{"dataset": "acted Russian speech (Dusha)", "train_examples": 26041, "n_mels": 40, "hop_length": 160, "mask_prob": 0.08, "norm": "batchnorm", "kernel_size": 3, "lr": 0.0024, "beta1": 0.95, "grad_clip": 1.0, "steps": 23300, "epochs": 114.5, "weight_decay": 0.1, "adamw_weight_decay_other_params": 0.05}
Rows from block 4, named by matrix and row number. Each number is 128 + 24 x the weight over the matrix's rms, rounded and kept within 0 to 255. All counts start at 0.
# conv: width-3 conv, dilation 3 (model.blocks.4.conv.weight, 256x256x3), inputs 0-51, a 3 kernel for each
conv.14 [145  94 142 149 136 188 128 134 129 134 106 109 143  97 125  98 121 144 122 151 125 113 114 173 160 139  96  52  98 124 134 125 103 136 171 109 105 155 142 135 110 136 102 118 137 146 131 127  62 126 133  79 114 122 133 115 100  80 107 130 132 108 104 132 137 112 193 141 141 191 141 104 156 146 111 162 133 135  89 139 156 106 143 153 129  90 130 104 159 116 109 148 102 226 152 150 116 142 106  98 123 133 119 172 104 153 128 125 108 144 174 134  97 136 100  93 130 167 151 153 142 148 140 119 144  94 134 151  98 101 119 152  92 145 118  86 107 112 100 126 147 119 107 120  93 128 147 115 121 119 132 126 121 171 138 134]
conv.15 [126  98  81 144 154  80 123 128 107 118 103 152 119 115 139 118 121 135 125 130 143 130 160 125 153 157 172 122 120 119 113 154 158 159 118 143 144 158  87 135 134 147 125 129 119 109 137 116  91 111  82 171 152 147 118 148  99  91 175 133 112 174 132 138 105 125 125 136 181  77 146 120 108 144 139 119 126 130 120 103  93 111 140 123 136 109 142 149 159 158 118 117 165 110 119 126 137 146 127 137 145  88 146 102 136 151 130 133 153 138 124 118 165 129 133 116 109 111  92  84  89 103 114 116 101 130 148 148 167  85 122 116 104 126 130  97  93 114  96 102 111 124 153 123 124 118  95 131 113 118 112 135 135 106 120 123]
conv.16 [116 116 158 121 116  87 120 114 149  99  85 108 101  73 229  98 150 154 114 185 124 129 140 124 120 147 101 118 131  96 142 124 126 109 105 117 117  89 228 140 114 103  88 120 132 109 137 150 138  91 107  94 113 110 138 109 142  35 152 196 122 164  96 120 162 129  98 106 145 152 131 120 125  95 148 104 104 137 126 137 111 134 121 154 147 187 130 139 132 129 119 155 177 142 108 137 141 137 134 111 160 173 104 112 123 126 124 108 143 117 112 163 110 144 147 133 103 178 119 117 124 110 157 139 104 148 141 132 127 139  95 113 112 173 117 166 132  53 117 101  89  98 128 122 111 126 133 105 123 151 112 105 173 143 104 117]
conv.17 [100 113 110 122 190 117 126 154 137 148  99  97 141 115 134 155 148 132 146 104 103 120 156 145 128 146  95 107 100 149 125 136 128 139 102 126 139 140 144 140 117 131 142 115 121 116  99 119 111 120 135 139 108 138 133 135 125  83 130 177 127 138 129 116 144 140 140 127 134  97 148 131 162 116 167 119  89 132 115 124 118 141 141  59 124 130 112 139 132 126 115 121 122 125 125 128 128 105 152 162 104 183 125 125 118 140 153 122 148 159 127 148 188 146  96  97 149 132 115  99 124 105 113 112  66  60 110 131 139 129 135 112 133 138 119 126 111 120 134 126 132 127 119 101 109 123 115 122 116  89 132 142 185 119 136 139]
conv.18 [133 155 114 132 189  67 148  87 132 126 105 108 148  99 144 122 163 130 126 164 136 175 120 117 118 127 121 146 128 154 131 102 101 136 109 135 124 100 147 154 133 129 162 139  73 131 128 137 146  89 151 168 204  82 123 125 115 142 129 112 126 140 107  94  71 162 157 151 152  81  82 153 180 116 151 108 179 108 134  71 132 143 122  72 144 145 148 146 138 165 149 100 117 110 196 123 128 139 149 137 157 102 139 145  84  89 130 121 112 128 164 118 103 115 104  60 134 132 145 138 115 122 155 139 152 120 104 100 129 126 194  90 138 141 109 133 113 128  81 162 122 149 128 130 102 105 135 124 116 138 126  82 127 137 183 137]
conv.19 [145 169 155 118 111 109 125 148 120 114 127 112 114 112 105 153 127 130 109 142 159 117  96 127 142 139 144 120 110 134 116  87  96 114 116 104 165 120 148  79 169 132 121 159 169 116 119 111 180 112 149  84 127 143  53 100 117 101 109 103 128 110 111 133 143 167 128 112 133 129  94 106 129 127 128 114 118 122  94 116 134 143 136 138 126 122 131 147 150 148 131 137 102 109 119 129 117 127 137 131 104 142  95 121 140 109 144 161 122 114 116 129 114 128 116 136 137 172 136 144 135 102 154 135 129  98 156 143 147 163 133 110 138 137 105 118 144 131 150  88 102 138 120 112 120 145 117 127 110 120 124  97 105 150 114 117]
conv.20 [119 149  86 141 137 164 119 155 125 141 153 180 119 134 132 125 114 120 140 132 119 107  75 113 123 155 123 137  91  99 152 115 147 117 164 137 133 106 153 127 104 124 120 137 128 101 130 114 116 139 119 138 112 110 159 110 145  70 117 124 146 132 159 137 139 127 113 116  90 165 114 127 146 133 118 122 125  98 163 142 142 116 129 122 127 107  99 109 126  55 106 105  56 113 148 146 144 130 118 157 171 156 118 154 125 162 181 156 110  95 138 141 144 158 164 122 127 121 168 151 117 142 142 112 112  93 156 116 113 126 131 117  80 149 145 134 147 176 146 126 112 140 118 110 155 117 171 111 149 116 134 108 153 154 131 107]
conv.21 [154 157 115 130 135 179 127 140 107  86  98 112 119 126 107 126 123 133 115 155 112 153 112 141 141 154  95 120 125 144 144 132 129 112 120 141 116 111 130 126 128 142  85 121 150 128 112 146 149 116 161 112 130 146 112 109 103 104 150 162 158 142 121 133 148 134 126 106  97 122  99 128 150 125 125 150 147 108 135 138 101 119 131 117  99 104 132 202 127 122 112 112 105  90 146 147 189 147 126 142 107  79 191 211 162  90 101 112 141 162 100 128  96 135 107 141 140 155 130 116 123 142 121 101 130  80 126 118 130 136 146 139 117 120 143 139 121 128 119 125 111 129 153 127  97 147 114  52 113  77 160 131 127 166 124 146]
conv.22 [146 124 122 140 102 156 122 150 118 169  73 160 122  96 116 124 153 120 132 144 108 128 146  95  81 173  88 155 121 139 130 145  73 133 173  94 149  92 120 137 165 115 155 151 110  95 121 135 129 126 152 109 167  96 123 154 120 114 128 141 130 124 104 105  79 119 123 122 140 144 122 129  77 153  90 118 129 103 120 115 137 139 151 118  95 126  89 115 170 119 122 121 109 110  91  71 148 152  98 124 115 145 110 153 131 153  78 174 128 130 149 129 113 172  57 165 137 113 165 129 137 135 131 108  97 117 114  87 156 162 141 115 166  72 154 116 135 175 161 118 163 152 145 157 136 101 127 144  96 141 116 144  96 147 114 130]
conv.23 [112 166 119 110 107 151 168 168 129 140 148 118 135 151 130 138 109  94 150 123 153 135 139 127 160 123 123 116 131 109 115 119 143 135 118  79 102 162 158 159 141 139 135 146 103 158 146 172 141 125 168 107 156  97 105 133 164 115 122 151 161 167 136 123 160 117 137 159 143 130 157 122 151 121 116 129 125 107 131 136 117 138 133 119 121  82 126 131 151 116 136 113 152 122 132 133 129 156 158 121 109 138 114 169 116 130  87 134 112 149 130  92 178 136 171 153 121  97 158 154  95  75 138 149 116 131 141 138 156 144 148 110 171 139 133 111 152 166 125 106 117 146  93 121 121 159 115 142 117 167 133 170 131 130 124 105]
conv.24 [151  91 191 104 110  71 109 146 118 116 102 147 120 129 115 135 164 115 134 181 117 104 132 115 122 155  86 118 138 167 129 127 138 110 132 135 101  78 117 141 115  73 135 118 143 104 103 190  94  89 162 118 129 134 128 120 149 107 152 122  98 156 136 110  59 142  86 137 146 155 126 120 128  90 133 103 158 118 123 152 133 101 119 126  84  89 123 137 157  99  98 148 132 164 100 113  94 161 107 149 115 104 140 125 155 120  97 139 120 143 105 102 170 124  73 109 169 150 113 192 133 133 162 133 118 164 155 143 129 137 114 145 120 146 108 130 135 136 112  91 131 102 135  80 134  79 123  80 148 112 122 121 118 129  84 150]
conv.25 [140 130 140 114 108 107 135 114 126 130 103 162 119  76  92 119 128 162 103 124  91 107 125 132 124 140 127 119 115 118 122 113 125 100 127 103 135 107 144 120 118 140 152 127  91 131 117 133 111  93 130  82  97 119 143  89 106 173 130 120  91 120 127  97 151 164 116 122 128 147 171 117 118 155 184 101 117 127 125 119  48 111 118  67  96 128 145 130 155 130 125 115 143 139  99 139 118 163 161 134 104 107 151 118 133  88  89 117 138 130  73 113 126 171 107  68 132 137 110 126  91 109 108 123 101 131 109 128 123 132  86  93 117 178 225 117 144 156 118 111 146 122 117 135 107 134 153 126 130 134 148 132 143 134 107 121]
conv.26 [118 114 126 136  97 127 121  98 139 111 156 113 123  89 132 120 129 129 108 101 152 156 111 124 141 126 151 145  91 137 105 116 125 119 114  73 148 121 134 130 136  94 131 123 137 142 153 108 134 115  99 130 133  77 156 117 209 104 124 124 143 111  89 130 151 120 126 156 106 138 158 150 133 110 107 121 148 186 137 110 117 118 127 121 126 129 117 123 110 133 130 104 153 132 123 136 161  65 128 123 140 144 112 129 173 101 214  80 118 117 122 125 142 151 155  90 105 124 129  95 140 125  88 126 111 150 139 116 176 150 136 112  94 170 144 150 122 100 131 146 140 129 143  86 150 115 141 109 153 128  97 133 134 136 117 124]
conv.27 [164 124 148 114 250 109 158 107 128 150 116 101 143  57 156 116 151 148 104 150 118 126 156 127 132 127 168 120  90 165  91 164 149 129 123 133 114 111 153 146  86 147 118 144 118 146 112 130 173 158 112 119  98 162 101 121 131 105 138 132 109 131 121 131 138 113  96 124 160 116 120 104 117 115 149 106 121 134  91 110 121 119 113 131 139  78 177  90 163 105 132 145 132 130  94 176 165 146 114 130 135 124  81 126 124 108 166 127  99 119 110 106 124  97 170 162 139 116 103 117 122 176 124 102 165 112 124 133 117 132 128 139 169  86  99 121 133 123 128 144 136 152 135 165 115 182 122 104 149 153 144 127 127 124 116 117]
conv.28 [115 168 111 151 147 172 138 103  97  90 108 141 110 100 134 114 151 120 131 131 116 148 117 101 106 143 125 174 117 175 130 153 119 115  93 116 132 124 141 128 187  69 107 132 100 131 117 143 119 123 137 137 111 134 119 139 113 169 101 137 106 132 163 111 101 129 116 124 121 158 130 147 127 120 106  84 178 125  91 109 179 128 145 132 145 176  98 128 115 111 135 140 122 177 100 123 168 136 110 130 134 106 159 172  95 126  99 119 149 110 178 122 127 101 136 152 101 168 125  99 134  95 165  89 141 138 103  99 112 142 140  77 106 124 123 146 120 136 124 117 130 138 107 136 133 151 133  86  76 143 162  92 131 151 122 124]
conv.29 [105 118 133 126  86 150 128 112 134 140 142 117 125 157 104 134 136 111 188 194 150 166 131 118 131 133 128 124 144 131 110 116 132 140 155 122 113  96 141 136 122 136 145 165 127  98 160 162 140 158 161 144 182 123 149 153 150 120 126 111 158  94 133 127 165 174 145 130 127  95 127 110 102 137  90 140 150 135 136 135 108 131 131  90 107 192 136 114 185 138 115 103 135 149 169 132 109 136 140 127 148 157 149 128 166 128 151 162  88 171 120 126 119 171 160 199 166 112 147 143 139 151 128 128 161 140 103 149 118 134 121 146 121 120 127 120 124 143 147 125 132 119 130 175 146 129 142 160 169 111 147 132 129  99  45 162]
conv.30 [134 137 147 137  72  79 111 143 106 133  91 101  93 104 108 170 119 132 114  94  79 137 101 145 138 131 145 148 154 128 122  95  50 137 115 113 108 181 103 114 148 163 128  98 128 132 110 141 139 152 115 117 136 191 133 134 113 139 168 129 159  58  95 135 126 135 121 138 111 121 180 129 159 114 120 149 117 104 115  56  73 107 113 117 116 117 134 135 103 159 125 144 160  91 178 122 168 134 129 113 123 149 116 161 114 134 112  96  42 209 130 123  92 134  78  87  89  95 175 167 124 122 137 116 104 174  82 114 137 111  96 126 141 165 153 109 142 152 128 101 107 111 100 120 115 124 146 132 126 117 131 137 113 123 124 137]
conv.31 [153 138  95  96 100 103 126  80  79 179 125 142 116  93 118  95 102 137  92 127 124  94 103  92 136 165 128  91 146 149 142 135  94 136 152 184 107 127 133 147 113 144 163  99  84 125 116 116 114 144 141 136 100 143 101  97 123 115 125 119 136 134 111  99  65 100 125 155  96 121 138 122 127 151 148 119  98 139 151 144 125 124  89 125 108 120 166 141  99  98 143 105 119  84  95 146 103 114 141 123 118 145 147 104 108 114  75 103 129 146 129 159 130 135 103  88 112  86 115 101  98 143 102 105  95 113 114  75 118 131 127 176 161 121 130 125 122 109 123 141 129  93 172 185 134 157 104 156 129 173  97 151  79 136 145 148]
conv.32 [ 87 169 108 155 128 150 135  73 163 112 139 134  95  96 159 125  95  98 100 145 115 133  99 127 137 107 116 126 145  80 108 158 120 154  87 159 115 138 149 139 150 118 130 124 142 148 134 102 126 138 106 165 136 136 136 146 106 144 134 116 113 136 122 147 105 102 122  86 157  71 149 147  93 144 158 162 151 157 131 151 128 100 135 136 104  92 120 101 139 125 110 136 127 119 174 136 105 115 129 154 126 127 112 114 132 138 152 106 132 150 159 116 105 163  77 135 128 151 108 104 143 144 115  95 142 159 160  84 120 124 141 131 142 136 139 115 159 101 144 125 137  88 122 139 127 163 130 147 147 144  96 162 152 142 102 119]
conv.33 [131 129 108 121 140 145 111 131 146 172 108  88 127 125 128 167  96 177 144 143 104 151  53 128 104 143 181 129 147 158 138 135 130 123 143  99 129 152  98 106 128 135 107 120 154 119 105 124 124 149 106 113 105 145 160 112  93 101 142 118  95  82 155 119 128 102 131 135 151 165 199  93 119 112 140 152 115 151 115 116 161 154 146  82 135  93 158 139 139 150 150 132 111 109  89 128 124 115 142  89 140 129 148 118 149 111 120 121 143 130 104 125 108 180  73  91 189 126 118 127 100 135 107 101 131  86 111 140 142 138 125 128 102 119 188 116 116  78 122 153 128 127 102 108 149 103  77 117 100  90 107 117 153 109 144 169]
conv.34 [109 116 156 125 138 126 128 134 139 131  90 125  99 154 159 121 130  92 149 137 127 124 181 105 145 126 150 147 124 177 152 156 178 106  64 162 101 150 148 143  94 134  98 138 138 164 162 112 141 139 115 127 123 116 157 155 167 154  90 132 124 109 175 116 120 124 122 148 160 170 107 145 122 137 120 124 129 102 114 106 155 134 121 115 118 110 101 178 129 130 105 178  95  81 102 147 129 133 119 122 158 124 190 127 199 119  99 144 114  64 143 132 102 105 119 134 164 114 125 109 157 139 142  96 118  96 109 128  98 138 135 105 141  92  91  98 132 115 142  78 117 117 141 114 142 149  98  77 122 111 138  90 149  98 131 128]
conv.35 [135 160 148 124 113 127 129 142  85 104 158 125 142 133 117 115 134 109 130 111 113 110 149  92 134 133 137 127 100 121 115 124 140 127 127 145 136 130  60 125 127 112 108 128 121 117 111 118 190 148 155  84 124 102 155 142 108 132 134  87  80  78 122 130 154 143 118 131 110 168 138 141 141 139 112  92  99 132 122 108 149  95 113 123  96 163 147  97 112 112 109 118 117 150 128 100 125 116 122 155 162 153 106 128 124 139 176 142 120 112  97 141 107 156 120 131 141 225 153 164 123 149 114 111  94 137 128 125 117 158 145  96  93 133 154 171 143 163 155 145 128  97 121 154 107 161 138 134 123 140 128 134 123 131 115 119]
conv.36 [ 88 135 143 132 167 131  94 141 117 120 121 119 145 112 129  83 143 144 140 125 100 161 120 135 133 129 179  96 136 157 137 144 121 107  92 135 143 120 168 134 107  88 104 134 162 111 108 165  90 114 156 101 138 169 112 112 137 151 120 135 127 140 124 110 152 140 125 114 196 155 154  72 148 110 121 103 106 153 138 129 152 100 126 193 150 118 161 117 128 167 135  97 124 148 146 192 149 155 143 172 115 133 109 104 112 119 157 111 158 153 136 147  95 168 154 126 119 158 121  95 137 117 145 129 159  95 105 178 143  89 109 121  97 127 150 125 126 108 133 122  85  96 123 104 104 156 152 131 127 128 123 139 212 129 128 132]
conv.37 [155 154 125 172 108 104 126 118 172 122 144 119 122 126 162 134 130 141 112 152 153 131 155  93 123 145 110 124 108 149 111 127 112 165 148 145 103 135  94 151 128 115 136 136 103 138 108 130 130  98 159 117  93 126 136 140 122  81 130  89 171 108 137 158 114 114 132 159 145 129 111 199 102 123 127 159 120 105 127  91 127 126 147  99 123  61 130 111 135 125 131  99 161 133  87  68 109  98 122  93 118 135 145 146 159 139 162 103 147 124 133 107 140 168 118 127 137 135  96 105 109 111 130 129 129 133 135  90 190 107 124 126 129 123 111 129 114 137 124 111 115  88 104 155 140 111 141  99 115 123 119 136 159 148  85 118]
conv.38 [142 143 148 117  67 134 133  97 118  85 125 137 144 106 176 105 112 111 148  99 148 123 119 140 136 130  95 152 108 115 152 124 114 141 122 138 133 128 162 145 144 134 104 123 181  89 127 101 118 143  98 121  84 136 152 106 139 144 135 111 132 108 127 110 100 112 114 134 125 141 124  59 115 143 104 154 147 152  95  96 153 130 164 109 123  89 104 129 146 108 140 165  74 164 102 207 153  69 126 101 137 160 137 104 171 132 157  98 106  77 163  99  84 117 107 113 133 125 127 146 142 138 127 154 152  34 159 104 112 149 156  81 149 120 228 113  96 112 171 143 121 127 142 139 114  99 131 120 130 104 120 141 106 116 125 151]
conv.39 [115 120 104 144  67 153 158 142 153 166 153 151 129 146 127 119 169 110  89 112 141 149 137 127  80 114 113 220 152 144 101 102 136 157 125 127 124 125 148 103 111 154 103 125 102 124 144 135 149 171 150 199 120 146 165 183 142 121 121 115 142 106 138 119 117 112 116 129 108 168 133 146 147  88 121 134 116 133  97 110 116 103 134 148 118 128 113 132 151 125 155 108 155 130 154 163 184 133 137  98 130 148  92  95 114 141 167 141 108 188 143 162 117  70 148 172  96 101 118 128 105  93 128 143  93 193 111 134 140 151 118 122 124 103 153  99 183  97 217 118 126 166 117 144 169 131 121 147 118 110 136 128 145 111 112 145]
conv.40 [116 128 126 115 255 119 107 126 122 141 115 124 128 122 123 112 141 129 148 201 142 158 142 118 141 109 108 110 146 119 105 174 180 139 112  96 124 129 135 108 120 125 142  96 113 125 169 137 150  98 140 105  97 131 135  89 149 102 145 147 109 115 120 132 106 145 129 195 145 142 105 127 169  86 107  97 130 120 130 122 124 158 155  75 141 212 158 109 118 119 154 101 129 151 190 103  95 115  88 137 151 123 131 107  83 107 104 106 169 109  62 123 138 137 154 107  94 100 148 103 116 148 148 117 151 154 128  81 107 141 103 107 127  99 127 109 182  91 137 146 145 146  92 133 107 170 120 115 138 131 149 160 132 115 134 139]
conv.41 [140  97 121 101 113 162 161 162 107 101 116 132 145 135 121 113 126 104 110 118 140 145  66 135 145 139 113  99 153 132 100  95 140 150 188 103 102 114 141 147 147  99 124 114 125  83 152 118 117 155 127 110  89 139 132 160 128 193 126 119 101 148 137 122 146  83 163 145 147 132 145 127 123 124 106 138  99 122 115 141 146 145  96 182 111 123  87 112 119 115 163 115 148 148 163 100 106 109  79 175 154  63 147 132 115 115 125 121 169 145 129 114 108 157 107 104 133 135 127  94 125 173 186 136 120 148 135 139 121 126 123 122 134 143 146 134 114 101 103 131 160 115 175 127 143 112 142 150 124 149 129  97  94 155 134 131]
conv.42 [139 147 121 114 145  58 136 119 159 136 157 123 154 163 111 104 142 133 117  79 153 130 133 132 101 143 114 140 123 128 151  97 124  94 175 111 144 100 126 122  94 153 138 166 143  97 116 144 158 129 115 125 163 124 150  88 129 157 113 108 116 125 101 119 132 123 142 117 120 129 119 117 126 166 188 113 131 149 141 100 111 121 147 151 162 131 117 140  98 141 124 164 121 112 170 126 132 119 133 159 144 139 118  77 169 124 125 117 200 255 106 132 114 148 143 150 134  95 169 160 140 115 152 120 166 116 107 141 162 134 105 123 131 124 164 133 126 118 146 160 124 112 145 135 160  82 115 157  99  97 166 115 115 141 137 149]
conv.43 [162 158 136 111 154  90 114 136 115 135 143 156 121 126 142 110 214 115 160 103 125 122  77 138 138  90 141 118 152  97 146  93 119 118 115 222 121 138  75 130 182 148 132 128 144 128 103 134 138 110 140 143 123 124 133 132 112 123 151 137 106 107 148 125 112 138 124 125 167 120 108 121 113 142 140 144 122 122 129 126 119 158 159 114 121 127 144 146  98 145  92 119 153 133  91 134 133 194  86 113 120 116 141 121 128 135 147 145 102 130 118 136 139 123 118 171 138 127 126 124 129 121 149 142 130 148 157  54 109 105 152 101 125 170 139 119 172 127 138 126 100 115  69 182 139 137 107 165 144 148 121 104 129 141 111 137]
conv.44 [129 156 107 115 169 131  82 123  82 145  99 103 141 121 127 122 144 125 151 154 134 121 120 134 135 131  98 115 139 118 150 156 143 137 128  77 152 109 148  74  94 110 128 146 154 109 114 138 143 109 135 133 118 144 115 139 156 129 112 146  96 140 113  94 127  81 153 132 125  87 129 104 135 140 106 123 126 120 126 147 133  78 140 133 150  99 155  86  96 124 126 132 162  96  80 152 102 189 117 159 137 114  96 144 115 107 144  86  95 115 119 134 180 129 120 139 133  97 139 101 152  71 128 102 109 129 108 100 127 106  96 144 107 125 118 134 118 140 108 120 105 153 147  97 177  70 152 129 150 157 159 149 137 168  81 126]
conv.45 [130 157 137 109 122  98 100 191 113  98 137 142 106 150 132 144 136 130 135  49 191 117 129 119 133 151 153 113 154 123 164 100 159 108 131 162 123 107  97 167 183 121 110 129 122 119 150 167 113 148 113 132  89 160 118  97 151 140 125 147 154 100 179 108 117 149 128 132 137 130 163 103 138 139 146 104  60 110 111 115 161 138 145 103 120 124 121 115 165 130 101 126 112 122  94 161 137  93 110 134  96 114 131 162 113 127 170  98 149 108 155 147 113 103 149  97 141  97 140 177 130 104 103 160 119 106 124 110 136 115 215  96 117 104 152 111 192 127  91 176  91  93  84 103 136 166  89 134 161 127 122 145 119 121 116 133]
conv.46 [117 143 140 117 205 242 115 134 155 121 126 120 141 100  76 123 112 128 125 130 133 123 133 129 153 153 130 133 141 111  80 106 104 140 108 114 133 124 126 111  93  94 143 134  87 124 114 125 103 117 134 123 158  91 124  91  88 112 163 116 109 116 113 119 100 127 149 123 119 132 122 125 133 132 106 113 148 173 148 101 107  89 123 104  98 119 155 122 136 127 132 161 137 124  91 102 116 131  93 124 133 148 149 103 135 101  88 117 110 175 111 122 130 113  75  90  90 121 134 120 121  84 103 117 144 103 132 121  87 123 103 125 102 163 162 143 111 127 118 169 158 135 125  84 169 133 184 147 130 149 144 128 108 111 108 159]
conv.47 [133 112 107 140 126 115 107 168 178 110 148 133  74 133  97 143  98 136 142  83 155 108 179 116 128 138 121 140 122 116 110 171  88 109 127 114 130 149  91 116  82 124 160  89 133 133 151 169 158 158 120 109 133 119 144 152  91 132 125 120 147 104 143 121 133 107 136 128 144 134 127 124 137 112 111 168  76  91 134 124 146 146 125 120 130 160 124 147 129 150 133 153 100 150 129 103 132  85 144 130 134 110 118 147 134 115 184 113 125 129 145 135 151 175 132 133 114  80 123 125 137 100 123 137 118 121 105 168 118 122 109 130 117 148 152 124 102 149 121 188 127  92 166  94 155  95 134 155 119 113 133  90 159 129 163 144]
conv.48 [161 119 159 127  87 133 125 110 154 129 114 146 145  98 132 153 143 123 172 139 121 151 129  75 130 124 100  59  89 125 122 129 130 140 100 153 125 149 154 145 119  98 156 166 115 148 135 150  70 100  92 109 168 103 105  91 102 140 136 149 162 135 119 118 123 137 117 107 119 123 109 121 138 128  84 139 105 115 141 157 126 144 140 171 132 160 136 159 139 128 102 109 152 117 108 111 143 144  76 126 111 161 126 141 128 133 118 169  85 111 100 108 124 120 138 127  93  94 122 136 160 125 135 101 144 158 144 172 150 127  98 108 131 143 147 112 116 134 100 152  98 112 143  91 129 137 117 144 125 125 146 117 157 130 114 113]
conv.49 [134 128  89 120 175  41 127 143 132 153 113 149  94 124 117 141 171 125 132 157  91 126  97 131 166 128  96 110 159 134 123 134 122 121 100 123 118 136  99 100 137 116 113 111 164  88 165 132 129 166 129 134 155 166 147 160 151 137 129 166 103 156 166 129 138 125 106 129 115 182 113 127 139 124 133 172 108  97 111 144 131 151 161  98  94 123 114 150 119 134 130  85 110 131 132 145 138 136 127  88  95 121 143 130  99 117 113  94 154 142 168 127 167 138 113 148 102 153 126  86 104  99 130  80 150 116 124 123 135 107 155 128 111 131 140 112 128 110 130 125 123  81 106 148 136 133 121 123 122 120 123 164 141 135 109 156]
conv.50 [153 110 130 157 127 231 132 125 116 141 130  97 107 123 141 129 132 110 112  99 134 102 127  92 151 123 148  94 106 143 136 124 129 134 124 122 110 168 111 154 130 115 148 140 107 130 144 111 162 103 159 131 112 121 135 131 150 109 141 105 150 123 106 136 112 161  94 101 125 120 119 177 126 151 127 129 115 138 107 151 132 185  73 163 117 102 116 166 134  92 169 115 102 133 193  74 172 114  63 126 157 143 107 133 132 136 108 113 163 121 136 112 158 145 114 122 130 158 130 125  95  88 117 116  75 175 182 107  48 123  79 155 159 113 147 113 125 123 155  85 150 135 135 115 134  81 162 123 131 133 122 159 160 115 136  97]
conv.51 [ 79 143 131  97 140  92 112 110 110 134 125 138 146 151 151 117 148 111 121 157 107 117 161 100 120 113 130 133 142 134 117 124  61 101 106 114 140 124  77  94 118 108 132 135 121 111 151 143  86 107 131 141 134 122  99 129 132  63 156 155 148 152  95 133  70 168 154 147 109 130 130 178  81 117 111 105  89 110 125 124 114 114 156 124 154 145 118 110 135 105 122 124 123 144 124 133 125 147 125 162 132 165 145 130  76 128 107 108 121 161 130 129 131 111 169 143 120  83 141 196 132 107 107 140 133 162 113 121 111 141 100 117 131 140 126 140 121 124 111 161 145 169 172 143 136 141 126 131 102 150 132 119 116 110 148 141]
conv.52 [137 127 108 111 142 122  97 221 129 138 105 128 115 103 163  50 140 143 149  92 114 145 130 129 118  84 132 108 136 136 101 101 120 136 130 152 144 160 124 141 129  95 148  86 103 182 113 112 142 125 124 120 144 133 112 111 134 138  77 137 163 197  70  79 208 153 140  88 125 111 157 125 122 135 100 117 175 140 109  97  98 112 105  97 151 132 145 114  87 157  86 115 152 165 131 137 110 101  69 159 140  80 145 148 125 111 160  84 144 128 141 105 155 139 184 125 114 133 133 137 158  92 150 145 123 135  98 189 103 116  87 130 121 150  82 148 144 141 128 118 124  83 151 153 150 195 112  92 153 136 141 135  98 164 181 104]
conv.53 [135 138 135 150 123 150 137  99 110 121 145 113 115 126 129 117 124  98 136 172 155 134 112 125 118 160 105 169 150 150 158 137 156  97 124 160 139 119 116 112 149 141 103 120 116 128 142 100 129 143 118 156 128 151 152 144 105  77 148 162 147 153 100 149 108  40  82 152 145 150 110 150 115  81 126 109 141 146  84 139 119 128 162 139 121 105 132 126 149 144 112 121 129 123 133 120 173  95 155 151 128 156 119 117 143 137 138  94 102 167 120 124 124 120 142  70 151 152 138 146 131 150 116 149 102 129  97 129 142 137 116 127  86 164  58 167 116 100 147 149  82 127 119 177 165 115 123 121 143 112 141  98 163 120 104 124]
conv.54 [159 107 110 124 101  71 130 132 125  93 151 127 131 121 147 108 135 144 105 111 112 151 113 152 142 112 156  89 100 111 124 118 147 120 124 108 125 127 127 103  67 152 116 116 108 107 124 125 126 147 134  92  85 128 103 115 136 141 125 127 111  97  97 154 191 127 109 122 143 111 138 113 155 134 152 109 126 106 110 134  97 103 110 109 112 104 141 176  87 126 129 152 100 120  91 138  97 158 109 144 171 121 163 129 130 110 158 130  96  92 133 127 127 145 189 125 164 125 136 116 138 143 118  90 153 143 175 117 134 106 115 109 149 142 172 102 145 135 104 142 162 135 107 141 158 141 128 162 142 104 143 125 165 105 148 140]
conv.55 [103 195 102  91 134 136 109 142 114 123  98 121 105 170 117 128 133 172 118 125 119 111 118 136 127 116 123 157 123 158  78 137 146 167 138 136  91 137 142 109  83 145 132 164 140  98 120 112 146  90 149 160 138 135  99 125 109 173 184  78 132  98 152 105 122 125 181 142 117 128  66 126 149 128 115 137 119 136 112 165 158 107  38 136 169 138  93  99 143 133 187 104 115 150 111 129 144  71 135  89 188 120 157 186 130 127  99 120 104 172  99 152 118 140 149 172 108 147 122 111 159  92 149 133 120 143 140 105 140 141 135 149 154 128 108 140 150 131 126 106 128 135 154 122  83 166 171 142 115 134 120 138 134 110 127 138]
conv.56 [112 118 143 114 122 142 110 127 139 121 137 127 115 120 135 125 128 151 132  93 114 123 149 113 118 118 106 128 153 148 116 106 102 101 171 116 144 143 128 147  90 115 125 132 102 150 117 141 159 149 127 185 161 114 152 130  96 117 142  88 155 138 142 118 130 158 141 120  96 141 118 128  96 131 158 170 165 128 144 137 116 127 110 121 149 136 157 106  97 122 111 154 135 152  91  89 130  83 136 150 163 108 152 146 102 121 124 150 117 137 116 145 155 100 128 124 122 115 143 140 158 190 148 138 155 112 129 126 148 123  82 121 112  86 148 117 151 149 145 103 108 153 163 157 179 185  94 124 130 136 142  98  93 166 124 109]
conv.57 [120 158 171 128  64  84 185 135  65  72  85 108  81  88 104  86 152 157 125 109 105 115 126 108 116 146 174  92 141 129  61 116  92 107  71  87 164 149 140 126 109 119 154 119 134 127  98 123 117 135 108 147  96 102 116 115 115  98 159 151  97 118  81 122 111 106  98 120 104 116 151 159 122 126  94 138  99 150 114 114 112 100 127 150 119 136 165 114 107 154 139 139 142 131 113  91 132 134 164 141 168 150 191 142 132 103  97 108 134  99 161 138 107 120  94 118 124 128 119 124 116 104 149 197 133  85 164  78 113 122 106 121 192 140 145 149 103 121 119  77  88 100 113 104 101 142 137 146 135 118 117 149 118 131 105 138]
conv.58 [126 116 110 113 134  99 137 130 120 126 110 121 124 134 118 137 126 107 130 142 156 106 161 107 132 146 164 127  79 129 141 146 199 113 132 121 127 107 105 132 132 162 145 110 107 109  95 137 143 133  98 139  98 132 142 133 169 120 145 170 114 169 199 120 169 127 149 148 159 116 162 138 122 126 122 152 136 137 151 111 135 143 131  99 107 152  97 120 146 168  87 168 136 144  75 147  65 141  99 130 138  77 132 124 119 152 161 112 128  93  98 111 129 123 152 138 147 136 159  97 138  94 151 164 108 151 101 160 232 137 140 146 112 110 132 123 137  68 128 120 104 119 132 163 141 137  97 155 122 137 137 126 140 114 189 131]